A small image denoising model, trained from scratch: norm batchnorm, 41.7 epochs.
Rows from block 3 of a small image denoising model, named by matrix and row number. Rows with one number belong to one channel. Each number is 128 + 24 x the weight over its row's rms, rounded and kept within 0 to 255. All counts start at 0.
After each channel's rows are labels from the 100 images, of 14976, where the channel reaches its highest value: "place" is the part of the image that holds the peak. Only what is clearly more common there than usual is listed. The data: crops of objects in photos (Visual Genome). In brackets: how many of the 100.
# convs0: first 3x3 conv (model.mid.1.convs.0.weight, 144x144x3x3, each kernel summed), inputs 0-143
# convs1: second 3x3 conv (model.mid.1.convs.1.weight, 144x144x3x3, transposed, each kernel summed), outputs 0-143

convs0.19 [135 117 162 104 133  94 145 112 101  93 101 103  75 123 126 140 105 132 115 129 146 116 128 158 143 129 146 163 118  83 123 116 133  90 140 112 120 126  77 129 155 135 120 141 185 172 164 159  84 102 112 123 138 106 115 163 122  96 127 139 152  65 121 143 188 103  92 118 156 109 149 125  50 125 146 155 142 130 142 149 124 113 129 113 110 107  82 114 121 107 109 122 114  66  96  87 109 162 137 118 135 115 164 135 150 122 114 128 129 158 123 108 129 137 107 123 121 140 122 116 118 112  94 125  99 128 134 103 124 121 128 145 135 122 118 120 154 143 103 126 111 190 130 160]
convs1.19 [105 137 123 119 164 122 148  64 100  99 159 119 104 151 155 132 138  96  96  71  70  96  92 128 120 168 145 149 127 127 115 135 170 154 109 155 118 111 132  93 148 140 103 117  51 123  98 149 114 133 106 166  99 147  73 128 119 126 155 112 153 141 113 136  70 165 115 115 111 132 118 115 124 146 109 124 160 119 139 163 109 129 149 147 152 125  98 113 138 131 132  99 122 130 137 148  92 117 133 139  97 122 110 115 125 127 149 105 112  94 118 151 116 129 137  98 139 130  87 150 111 149 155 115 127 103 120 128 177 127  87 151 147 130 105 128 127 109 131 135 146  85 118  76]
place: top centre (30)

convs0.106 [131 126 145 114 122 133 165 169  86 151 107 109 132 158 118 144 125  81 138 151 117 124 126  98 108 130 160 148 163 119 104 142 152 159 141 156 107 114 121 114 130 156 132 155 120  96 134 145 145 141 132 125 118 129 132 158 133 149  99 102 143 124  79 151 131 145 121 198 120  97 146 137 157 112 127 117  87 129 130 153 146 126  99 123 128 154 140 126 112 118 137 134 149 101 140 133 161 120 118 110 142  22 158  58 115 109 108 143 130 159 142 138 131 118  50 126  95 135 126 139 101 123 148 127 107 155 128 145 169  96  86 143 116 158 111 117 143 141 121 124 121 114 162  99]
convs1.106 [144 125 118 111 111 124  99  79  96 128 127  90 100 119 127 129 109 158 133 108 134 151 126 141 164  81 133 139 157 107 140  90 126 133 106 153 163 137 147 117 110 122 114 137  96  74  99  85  84 125  81 159 107 103 102 101 148 146 106 138 109 122 124 113 122 132 137 112 139 161 122 135 138 142 121 106  87 156 135 116 129 138 124 113 100 108 136 111 170 130 136 147  80 131 149 119 117 125 112 164 142 206  95 145 108 139 154 146 139 146 135  99 101 159 164 152 129 157 116 151 135 145 118  85 115 143 152 105 132 105 127 100  57 124 134 164 144  90 155 108 112 143 124  77]
place: centre (31)

convs0.120 [131 112 109 151 134 116 100 144 107 142 165 145 133 121 102 136 137  72 111 122 122 118  93  95 132  83 139 120 101 114  90  92 130 111 146 119 158 131 117 113 116 104 100 113 144 140 120  98 130 101  69 115 134 145 136 100 119 109 138 148 135 131 117 135 134 144  88  85  92 126 151 121 124  99 111 136 163 169 111 110 140 144 122 107 130 131 107 128 112 110 110 146 126 131 132 116 157 184 143  93 121 139 116 118 123 117 126 100 107  97  96 127  30 143  89 100 117  89 158 124  72 101 141 145 108 109 127  93 131  92 116 113 132  87 135 197 139 130 103 125 139  91 127 127]
convs1.120 [110 121 144  93 166 147 166  80 173 134 133  96 138 124 129  85 113 124 125 127 134 116 132 190 112 139 135 118 117 166  80 138 164 104 128 162 149 124 115 152 102  64 118 112 116 111 101 120 145 145 103 118 154 145 120 129 117 129 123 124 122 126 147 153 124 158 132 159 132 100 142 143 172 183 164 127 131 152 147 148 131 120 119 108 134 130  88 124 160 120 123  96 148 138 138  95  80 121 150 120 115 143 123 139 167  98 107 120 138 126 151 108 137 134 124 126 128 104 147 121 143 141 114 139 149 126  97 144 158 114 121 170 167 122 168 104 177 146 211  91 101  89 136 133]
place: middle left (33)

convs0.110 [108 104 152 141 119 103 112  79 150 143 131 117 111 129 153  99 134 123 172 108 149 139  95 120 140 135 166  50 129  92 119 101 116  75 100  94 132 119 138  79 134 121 109 124 124 122  95 137 130  64 132 123 133 189 138 113 139  95 132 117 148 157 157 121 113  95 104  94 119 139 143 149 124 151 108 151 142 129 119  95 141 106 164 114  98 123 121 124 130 131  97 149 103 136 123  89 174 136 135 114 135  98 138 113 147 120 118 144 126 134  84  72 112 112  79 113 127 137 119 136 111 145 121  81 131 107 101 140 111  86  95 108 101 102 134 128 152  84  94 122 120 132 160 139]
convs1.110 [148 152 147 137 105 144 106 118 115 126 146  69 149 137 116 122 112 131 116 101 104 132 101 118 110 118  97 127 121 138 108 187 138 148 129 120 124 151  58 166 128  51 151 129 104  96 136 124 120 117 145 140 147  96 127 121 110 166 116 125  94 165  94 131 176 127 115 121 148 122 162  98 139 110 159 137 119 158 147 137 157 163  99 106 151 122 112 140  88 175 132 136 118 139 138 116  95 126 138 127 104 144 152 134 134 117 167 114 110 177 134  97 102 135 150 135 104  92 143  71 129 107 138 119  88 116 116 120 127 140 147 172 155 115 153 115 119 101 183 157 130 156 103 124]
place: middle left (25)

convs0.77 [134 124 131 111 107 148 136 159 113 113 130 157 121 133 118 127 125 138 156 112 121 122 114 155 132 135 121 139 149 149 126 141 157 121 125 130 154 119 140 125 133 163  79 103 120 177 127 148 132 109 152 119 126 132 123 123 129 129 118 137 139 128 112 136 115 173 128 125 111 121 116 136 121 113 183 123 142 163 139  84 100 151 111 168 118 102 162 136 117 111 116  94 107 127 118 119 163 179 143 141 116 114 142 111 128 118 143 164 158 115 123 103 133 118  98 142 115 166 111 148 137 125 158 157 112 120 160 183 120 104 149  66   0 130 146 104 145 109 124 105 122 176 114 113]
convs1.77 [111 141 121 121 111 124 128 136 134 133 138  71 123 114 130 125 123 126 143 172 109 123 169 127 153 133 133  89 123  97 123 162  81  91 151 126  95 102 134 139 147 156 106 155 178 108 120  99 126 147  97 165 123 120 115 127 152  65 113 105 122  79 134 131 113 109 120 108 135 154 124 126 130 130  98 155 133  90 116 143 174 135 108 148 110  98 174 115 157 127 113 134 105 122 159 123 152 144 142 159 113  65 108  84 143 118 170  85  88 172 152 130 134 111 122 113 114 112 122 105 150 113  89 124 155 134 133  54  89 112 117 145 151 145 141  95 104 135 113 112 148 129 122 130]
place: top centre (26)

convs0.41 [131  83 118 175 120 122 127 118 136 133  88 116 149 144 119 138 127 159 123 113 152 121 126 110 119 113 123 124  90 124 109  88 127 121  95 125 112 153 172 104 111 120 112 131 107 110 140 122 128 101 154 134 104 188 118 125 138 129 127 101 122 135 158 142 104 123 170 140  91 159 145 137 141 138 108 128 111 126 145 139  87 145 140 140  97  90 149  80 128  98 142 131 117 157 173 106 182 142 115 115 111 123 126 129 120 104 173  90 157 189 149 155 136 101 130 129 135 111 154 132 141 115  88 156 117 160 170 172 164 130  99 115 116 130 154 133  76  50 119 101 123  93 146 114]
convs1.41 [106 134 100 110 119 131  98 149  98 139 142  90 148 125 100 115 121 140 135 129 161 155 108 118 148 113 129 150 129 134 134 166 161 132 160 130 132 140 135 123 134 113 131 129 158 123 138 115 122 124 127 103 112 114 196 142 136 150 131 196 116 130 139 103 159 124 141 102 123  99 130 147 146  94 152 151 132 141 122 115 141 155 124 136 164 151 104 147 119 110 109 138 159 192 146 174 113 115 130 159 116 144 139 123 176 129 125 156 100 133 139  85 112 143 104 127 187 132 165 165  83 152 151 135 106  84  85  93  96 157 158 104 131 100  97 129 174 143 114 131 160 120 113 191]
place: middle right (25)

convs0.43 [114 130 176 123  87 163 132  89 126 144 138 165 134 142  93 107 134 112 122 123 135  80  89 110 109 127 132 117 112 126 104 143  69  88 136 130  82 128 152 107 169 102 106 114 137  97 139  87 161 140 159 144  98 133 144 114 140 125 111 107 117 140 136 139 152 136  94 142 135 133 113 128 112 128 112 125 113 131 119 105 117 103 152 143  91 131 114 122  64 110  83 115 139 133 156 140  88 160 120 156  81 139 149 145 174 111 101 138 202 114 114 106 134 130 106 150  97 134 133 137 150 100 126 107 133 113 174  83 132  82 102 140  87 150 107 131 155 126  99 147 122 106 134 135]
convs1.43 [125 122 130  80 116 103 169 128 142 148 149 123 145 107 156 104 166 149 117 149 124 157  90 114 117 114 107 152  81 131 135 142 134  77 130 195 142 131 146 111 114 142 122 118 134 110 172 147 131 147 121 131 125 107 123 115 131 116 114 106 110 114 147 136 117 147 135 141 127 132 136 117 135 139 135 132 139  97 153  90 191 106 109 107 127 142 164 138  46 132 130 118 127 164 151 116 143 115 115 166 145 158  79 132 134 105 119 141 100 131 143 158  80 132 116  98 127  59 108 138  82 152 105 167 147 103  94 176 131 156 112 155 136 136 161 128 153 141 140 102 123 135  94 109]
place: centre (29)

convs0.80 [127 113  81 113 127 132 151  96 175 107 158 148 161 166 134 152 126 130 135 113 137  62 129 120 139 125 115 139 111 120 133 130 111 131 104 127 180 152 156 126 119 148 167 137 135 121 119 188 105 139 112 150 134 159 142 115 118 165 153 117 125 141 132 164 130 121 152 132 127 143 142 118 111 157 137 127 121 182 132 112 147  80 139 110 112 140 141 145 167 140 159 134 127 154 104 110 113 136 131 129  96 158 140 143 171  76  69 105 110 104 150  91 151 111 139 117 163 113 126 105 107 130 141  75 130 101 150 145 144 133 132  62  85 147 123  68 117 137 122 174 131 117 125 132]
convs1.80 [104 121 111 187  80 125 118 144 116  98  79 141 110 140 150 112 133  91 150 160 136 173 150 184 160 111 132 125 137 123 124  99 115 156 118 134 146 127 107 124 107 116 108 101  54 112 101  95  94 123 118 104 151  81 123 123 103 111 106  94 120 122 108  88 102 118 139 141 106 169 148 116 133 111 114  90  90 140 105 106  85 148 162 128 120 101 101 141 137  96 120  96 144 109 149 145 117 136 116 126 155 101 145 134 102 153 155  95 144 165  92 153 116 148  94 134 107 153 130 124 140 171 113 121  96 123 142  95 114 145 128 145 117 111 154  96 119 116 144 102 156 154 111 156]
place: bottom centre (26)

convs0.81 [102 119 117 164 142 120 147 133 116 142 119 105 155 112 104 125 131 125  98 125 137 127 130 126 136 130 151 123 140 118 130 129 115 117 129 138  89 118 181 117 113  82 142 128 115 126 104 118 144 100 132 138  77 134 115 147 199  92 139 116 110 157  82 153 131 125 121 158 105  93 128 161 170  86 100  91 110 135 123 144 145 132 133  97  86 155  83 125 109 124  98 113 122 174 161 113 105 116  72 157 100 150 134 103  96 106 113 112 121 113 132 177 113 167 141  83  85 104 141 122 160 104 133 174  97  82 121 126  87 118 135 182 114 135 112 101 116 120 142 132 124 141 133 147]
convs1.81 [129 118 141 124 146 185  87 138 109  98 109  94  92 124 137 139 119 149 140 126 132 137  92 126 112 119 119  98 137 155 140 103 173 163 134 130 157 113 166 140 101 119 155 138 167 166 142 134 156 149 148  83 150 131 131 118 114 158 139 126 116 110 126 155 155  77 127 129 114 136 118 130 136 149 133  95 104 120 169 105 111 166 131 110 179 145 143 123  98 139 162 174 136 114 136  94  80 117 135 145 169 151 164 161 133 110 162 125  99  92 123 143 164 132 102 186 146 153  88  84 135 125 114  87 143 163 163 112 142 167 135 125 121 124 130 144 130 133 120 102 125 131 131 179]
place: middle right (31)

convs0.28 [117 147 128 122 130 124 129 130  82 126 152 119  77 130  89 104 153 105 131 107 148 122  90 121 118 108 142 153 108 109 121 133 131  96 126 125  93  76 130  82 118 138 105 133 108 108 147 155 188 142 135 114 121 147 127 117  86  97 127 102  80 109 115  83 122 132 103  99 152 120 131 125 139 120 119 117 107 140 125 114  88 133 131  91 110 133 161 115 124 184  95 144 106 102 184 134 180 130  83 109 105 144 126 105  89 127 117 126 151 112 120 128 107  88 119 137 131 130 168 115 113 129 142 158 103  61 111 110 118 146 158  88  98 143 152  89 133 154  99 110 170 114 127 130]
convs1.28 [104 152 160  97 114 129 161 144 122 118 111 131 140  97 178 148 111 144 126 147 115  97 169 125 126 104 113  75 114 140 135 139 103 102 130 137 159 135  75 170 165 137 127 112 147 148  89 145 166 100 105 153 138  78 147 161 134 107  94 129 105 152 110 108 107 122 134  67 131 126 175 118 103 102 135 145 113  97 144 131 144 154 119  89 135 131 148 137 135 134 115 118 162 106 166 166 147 147 131 129 149 141 120  98 155 123 150 110 153 163 111 132 127 114 119 130 122 142  94 133  70 160 107 127 123 116 168 155  84 116 105 203 107 120 155 140 144 116 118 136 108 153 118 122]
place: middle left (26)