Weights of a small image denoising model.
Model: 32-pixel images, arch unet, norm batchnorm, activation silu, widths [48, 96, 144].
Rows from block 2, named by matrix and row number. Rows with one number belong to one channel. Each number is 500 + 50 x the weight over the matrix's rms, rounded and kept within 0 to 999. All counts start at 0. Numbers have three digits each.
# convs0: first 3x3 conv (model.mid.0.convs.0.weight, 144x144x3x3), inputs 96-111, a 3x3 kernel for each
# convs1: second 3x3 conv (model.mid.0.convs.1.weight, 144x144x3x3, transposed), outputs 96-111, a 3x3 kernel for each
convs0.20:374517387471543541482504473527428425568490521595541482520526479464449484510494552477445465435506458522522546520723580466517622568445517611604549420526458451516632503500540468538545493489463445450523395394484497405401512495442499494434509487437456520583514455513489530530516531462484581498517520438448497537473399480551551471499467468539559456520600494496485458507442420567508403497486380503468456529477453427387470493565494427449499
convs1.20:459452473546492454535484416503461424526520502476508518540524482510512399424525427402466579510459526586480542506587551461535444485532517498414365462457488491445477515590454526504521506458449629427486542577468484583503579588490523532458487471475469445475477474435495507476471555505478470535514502517535471528468503442492516522484469503496425501555477521530510510546477559457554525440413471468495454419458505564515559517493525462470499
convs0.21:478454472489513525455495477579633414506578321508512303566515487520509379515500333497474507516497545429504507494478521505449497563456509513557516512555507473481512465444490525461495515477522651499510557467510500479480536452473569539513504517518510514470521473469455425503524541573423546518521551530581502523489472553505552574493467469531500524494458495477436469514402500527567538683572378618558380594568248542469501544510555471454533
convs1.21:538448485519540509530548568539458446570461446570500500497458493498492558513519485420492544472521567499508472604533497517453491467452487454374530446486519447511488552507504488480521433490481518502440491499469472450432566594532526533490528560434592616552534473544475528513408398401425440358437421376501491512508588520481519492478543507505535510464514530607574531510509520487516500523444419614449419505380404592519516471491525491521489
convs0.22:498522523494498527478475521524528521569583513598573492509586493561455558520473533545526477483502446522562471528459537484471591463494549483439485473419535461473552516474453532458495486448479517504583477413505538477558572481537631461551573441519454473498434416479420411532539518584546517579523549508476536465536569510538535531492560518543604498516621493575575525550504419485490499499454452471472544569527511521423490490385467554505458
convs1.22:523432504491479533509487541548509495528554520475534481539574529479572492460488489422407445496537472445642523563439453517440476518452414556541592487529586548623545383441442501571539522587513437449467446397459558449485520551484489608478490638505573646571523513509404347506489424481510457493429446522458515514472489486433455476537538485481588485511602569559548524476461365483505321455476473506554453604531465467466486538579486538481467
convs0.23:468509463599505538630554514567533481505484456461462528539539579515438528493616509532534470549496555501524513631547521510451490547492475496489594449486442494515435535468516416419431458489519448432486474425497508368478470540500475497548472499505467447524407456571462505501488450530447487500451533444563470466518444476439455565510526414525541474463488469563515489489469547494415549512511451528535505477492531401397427527471463472410445
convs1.23:514440443538513466633614544505496522532508499555544560420481486454518475587565467462432510438435423507446442573541479545449419545469384486486528499498504476510488509566521510472490490520556482470494489462420470517480473494503453432484403506479487519483502517502452476510548450465569486504563533541523499524556513566440463540512555488547546488503462448443578553558557451495377380499533572420504483481505541489541476450507445461540463
convs0.24:378469472466470470533492402525616503416561562457349425477581644448563467390466486481475482392455537481547480444474475547563446535474500460487487501483499501604490599525499435567509511482462440606588567448414359417608438474499503481534504521478448510543526464523443496502541637616475493529493485475558464527560562523436484545453491475545410519478505449433505512550525451473494429573484475517599468432507527560484496499374443567589499
convs1.24:467501473509490493489488483534502531455454483477439493411547526482499435427485513474498473515474565538565566520496506505468472449439494503443427471475449383428439488489477512434440458438443663662616510501608570565573451517561514448530531535472458492555482528446500525501455505501418524570465481457451487471457479394481469416470454502534532498509532522465513465511452465490507465387472503449427535478481468517552473419507530444401343
convs0.25:437391421538559583498500473437428458413444511440452461589517478467492480464541553512466441464437497426492448582536546554459509497427480515499473519501448526514506604539512527513551579530506531514509575552555614611499545539501507504418491476425492512515521481455458445434500502472487504498442498475591460505574417443541476463550492404534439439502433422470450463549512493433451424474460396437480438447470461533536509453507487410421445
convs1.25:404427483463536451484618498443459442521578503514597616482452444443491373488526453471512537479513544480513564484474505446491462444440437456477468484512521424505498591532486510485480547448481419468467506597477572512484513523486518545503518518432483452432518457521518491486493497490498513482457444450517496488578594547501456496566569476607640483525497386479485504450504498530559500500512442511513465506500523458472501397449490411420440
convs0.26:470465508504490504452526504485472533478460538445489613426479461454464492554480538451511487420510554450495511522533468485486482535528487517489487472360399507510454430514537458573637512487421531597556453499440364503566534524504492495478533538467541485452435495529461495547524518487511421517481434533499492489417404445397457437503468518504452516482460440473518459495546466466496522471491466591429361640487561540552508536504494469504562
convs1.26:483458453509497528514532522476547457554525504471500553500562574572577522499557540436520557502540532456510535587624548514538496520535463595510648524413542619534629544433384415437454509552506550507562541438510529467482470507546476502514490516545521525511484539615506528512561460546588520626585463539542459508512544533553567555487516494509527499517542463417506531493490461482490480514485499653508423604533464506498540537483517477419517
convs0.27:478576536442514557480537540512476495508516510513431484506576492544573532559524477479526523499467491486475442466415404482409418553465423496463466517521511485525526463467525459459549508526500499503524474488435431412385550546475516521477441467488494465466491512446424406432570514485509455460590542449436530522439525435412488388542535493570537523555477483465499382424505390442408393492459490451483435486504435460474521440500470444481449
convs1.27:573583553502501519519560524494467500441460560555574607513507563493521515498484507562500544555490547522505492475505522479551529497628561526469493488497556450536535504480476510484514506526515444555576500494424486513442508477421496545506497546485553551460511559486495583498435449436468514468476503521439434563434526582471520546578551609527491566479388512388486481430520501650649563472449432509495451485525470544526492475522399494537469
convs0.28:433440395469520455423430435543576453491567484547568514624530553541422498469436501472494510457457498531449437510431503519408418488438436499559532513453557535399451481461480442467461446420449400554583612454527629459418446420345444430392460444478453484464455521461423511485514459478516395445513428493572519535636512555530476585457480445466481439462497479504462518535535523509495577520531568491464480494462500421494540442433482536494425
convs1.28:466461453509446505457437411501480458443424402450434480591488476613460447552475530582544590567466540503528627539500562567451563568549553474432388472520425527539445523520548509531551531508446470439466540476440534475487597552465555574397498567488513519556461496544553524519514557520459476449485526473528494493495468434507470476475465558497528516530522427542532527521531456494573489557527498569500518452433484487458465447536578438601628
convs0.29:485360418476479486524625609510605667470554538398442452631561543502463491469438396477524490452502510481494431593518539530548537459470503463426547508494523457511479495549530476488486498495553387473568484487497487461466476423486475393423494475517529525506538535549475432520516714512460531542391431451496566470466451459431422502528515473508536519500482546435463479484485506552547581554570581524499472429416416537552503442448481499555533
convs1.29:467381440528510558657637602554494520464450492440458409594518545605501539579569566562547539523558529502488531486494451484446466510450428380309400445487475346442440530464409500496464435421477569523583527522464468562545581523452555504468589564503456539521495485478522554503431459515507447496538445495507526518563553549513522485432435420488552479508509530497522533554508493501512557515543480477546489385474560451609481471539443502487422
convs0.30:528463394525483507484440413419486550392541498435495481500491472467433488488481559492420475453475479431498504507445537524451570505465507568483460512491479461454472579516530515467500614470505507520516511453450474490492516504561567477558594577579526589541579499496579478513544540512437483469531506473628535490551452440645504466497585510494553525473583552463435491431394553440535558443454462429438478429478511556479618516509567517450496
convs1.30:537429459531460478457465448468440559508492552453514459459435455495512484532513459429422476495420495541603490444482501413546513457573535488552556505553474457557452522556453475517516467485409537544456518526544479490503482460527469553485466652497476533434535444462537398509531505509458498501419551502574486334592538419559519432545461521585477471543448499486485416475539484475571478462442412530537497555483476547498481493491540496474509
convs0.31:428572460478557447497475459516439444528500487529521462508552460498519408501597438457509554466450517457438535452408407507524533518516472460486428475473420483519464503496479512520460455472496363522525363591583407558601547537512462469482463456516475531517464504536466496558514540499541563502525515521546452544515481497609458480580517523521474530559532498556635534498502562515533604479428512486493549464567525447516562473523542487621534
convs1.31:504585442489546549462474505400486450455504492481471503499520515491499510484493615512441441527504508535562550426527447419551456491575488523513477541538527594567531483493516528534505528473516386478424396468466467497431495486527444507478491536518484502489458534518480496459402365450474436438496379444518407492528491499545522496498454494495467481517492470504586458513513482548435450432444529512464502518515508572456522627503494601469513
convs0.32:434597557489660564489537463492486480407474434396499426549370408392392610464511530595511510513407524551563537528463489462502552455454510430433425522473545442495487462419489475445505519478470485473534492526456577453545533551498501512484503584551498473446455455501481429488460433566461487619489484510580514438537408401590524459575554545580524554554520497482484447542507475477461503536453504522472532509533489496499515486473500467524491
convs1.32:427420436440454425441418471510500580497494532534518486516497562479553592506496557527459444550516476552539546532576605521526562486475633516490546523495532538544521522548481498536542463576533454496503497526469502501539447479460536587462548627509507644544478521517407382468489484566498492521462549559535486437520566475520514447510489528567531558470538525554608595506500508508517505574595555498476504496412490476509487455501440459494474
convs0.33:500428413514455523531480505484477434523472525509552586472466405463451480486455421519541609526527548537485417450455474569531490504538495528473606463420456451439458556569515500539511476539521545534490535559338484527390509537520449522500531628533513536501456568546442465482561463408535470475446407492519489474472456531529458462500517489523438492497460498515463376563471424597502453446472482525501444485479424585601588475553524563504404
convs1.33:406383384521441463456417448455465464473551494475516466570490457627490567625501537497488573471488482538571514502448437548459453451497461493474479537539501490515496469408492502459506427414511514455477538385379608484502547455486499389489462411543573521484523408521569455478493517478443491509434465508582484460418529535480533477546524517475551477513580513488454502530525538466449517565479468516510542526508552454486488407510526401464515
convs0.34:520543606488492465507421448510473562501582498510530458593457437488282445429425487570533494597492537536487486552569546504490502527511518478479448462498525553454427460489481484427467508517524531392474504414545445468508461463531490527569534505531478495492494485459555521548506498569501459467485500499524475548563513514543541525526535520518524482474494479495568487477423432502454494568506579461366495528515524603568531537501540580603553
convs1.34:554467489523424469494464468605489548538392522514412508495532535454466534471443470527486520508437439458470461445518532447444515472474527500463433481503482559594626458471519566582558531588602428542545514480515491503480536466478545520427479540517445515541426404445467397444406515564421495676371469617507412460419450457471482468474486560457499495516526553548598489492568424468495489532511535401554610522479423482535515466451466444424408
convs0.35:497480446527543519483534533499502511510437460479481504505549497486544444466500535511491461500444466461460512553509600498412335519492465478492478477375453478546527488512463566688642468512462529490516467483506455429427499557507549530452530560548548533521512575565521535540467471484559507506552558519482534540488482526504502412500490471571495555576503552497470490532459524576503517487509458530429391534540552506464514536478531479583486
convs1.35:552530487556598564512492485426510514489536524467483483364393463463469458518516483444509478504446480443504494500504496476527543434479551550534538518507576458512476545534513462308378408407506490531467453507571473466580539493590484430469587479513502461377491476343486592491530402436529562500523562505587480548660519465546501442421479444429413464494497513489530497484534526499496482435520512542466476513498533546554547529527493542527520
convs0.36:397392408508471506503467482442664428413547421461604396471555513488483543471527512458476463447461475426484451427496528447525503391560477480479448442517524524519540493479528456507558452480537499625486485513481532539485463448508504443452482405436539483525506471504490484515534625493485573536522637491503568474632528427497588477458514467512515493463567510492500524511422521510338478449500513437489539428496595536473465531447517571614549
convs1.36:488501479479500483501489454457435477520580542538588537554472486507502497457506480537545516543555551483565533558522497528508509471504466470427411496506496529594575513538530516503516487496538508527541496462465545526535535648570525490533468362474469495480546534466555554474521399504594422459533392455405502476458487482447508473478552483561579482539559492504505456498483515519462516458449492508485508506526456496480533505483530532466524
convs0.37:497500433506511515555603588513431430533474491534586580536568542537612460476489549576528479548533512535506522489467534529565512427530540445504482487507515478567513526549492467395366472433480492470526572449452510480446454450506470404474508362462497473484500529498479528520527513500530621497451515540553540566518533496471590471507474480499495547498591559498484527516421525483414470509475460481472411420471517500467451484462375511446507
convs1.37:373361433446451524470493473455440440546583484512509387465451477523461470398439452557571579492452471566524515475497527427449496435489483541459464474442494382437563580603587562618491554549503513479460457540486484534457486363481481472564494517561457423438527547520531521484468508467504482518392405546476423511483511535458489542485561522491518519518505527443410462429415499504480496463494442459516472389419501453502527505498516541588587
convs0.38:507568423470546436412472484409447483417448497462527533529537420521437462457478478492456448487476451436429413481404575527467571615538554440497535572542581582537492439484497464497432473523456419501592496420479530511473409446491455405509466390415506534510495501517570511499511476535511490538528515539572517506595588534594569577534529508562514573536442495515433465419472499512474495444531525430506505496487518445542463496491466471512457
convs1.38:541645563524582491494538471411401429527486511621577499536467471462474467516479527695701612571509474565510485496506492441541601457578685482480463496500481487501462526483511489508492479495482425453564463454469569562522523547472476529523471407379496412353480520462531616489419453460504524501492493429538463479549479506508466411564465468573487455499417405445407440478480494444522567494474543462459550487473554502518545558527575509509569
convs0.39:491532569492468469501490473502537445468463363497526441505593632489461601578469441474469464485469493458418489541469506556538536567475496550430466534463473570471479486495530536530543542478498516539506557582542405460405520478477514474492440464550505519529512505508475483454576536587500448500554497378461479456472451478555464486540547540467503486500524478545478524441435517472456460605524398619531435608554482531486539489444443514513446
convs1.39:512482458418457475449482498502496543565506537523479575528528560471468568427482514552541568507519530447514504593570480570551400531578430464465534500415477517494513609542442467396440479505479614551589512550591482508564413481500465447506500459508466488514498476469523512529556451536522390464531462501526493450499512526503457535542561495494524513465455508533465479435459491467502487495449505540491476508477480548513527425427472473493523
convs0.40:507505558522461425532500500494455465486508504493571551567477507412468488485516478548520531468477464437507530449454402603510427587574564482511461432437462458427474570462516577473522535496498518494351388508507387423545543491598487482440486437456487463507512486474550551526503531430463534523494517510450517445472560462624605500529638612464527594455560508432501476489480485456500548486464462404438441343433459548537467484502467415447407
convs1.40:491469470494505473506523518446440528469548561539508486532493481551556520580565490471552579489534571445459507654595475640544406615532402506559549543581560444460503529499550531496494492488446485485383443527508520471421488461492498514440449527409550551527487497525547562583450440484468462513458403457475360412515467458472444449519492651512473586364422526567551503514544446449467482468494449457515457490569507442452483462478502530496440
convs0.41:484470548410494455444592510521531490550488469573523548543492567562497504556546533546503503478455499455420538533504454432508512397497498491451495426412444593424379473496516447471524535527474412513397382412419365306388508475477473518489435460472482402440458465481412419464575445560517545539485499500573494475556547533471510543572506566545470535545390484557493502490500434553468469482523514441507461429498538493555518457423499530503506
convs1.41:483544575538550585566602568426423456488551562531579582581575597512552554583582554457549535525469494478571461513528501563603616500531602488533518535495523556456475461439463490421470440422515565547463472512559446390461473559506451508495531532483508566536478472437537512521449387505489495485427485425559497502557492545552551509506461452473447491466409449522401481505481531491607548403431531501436530478567516424543544422520455443451402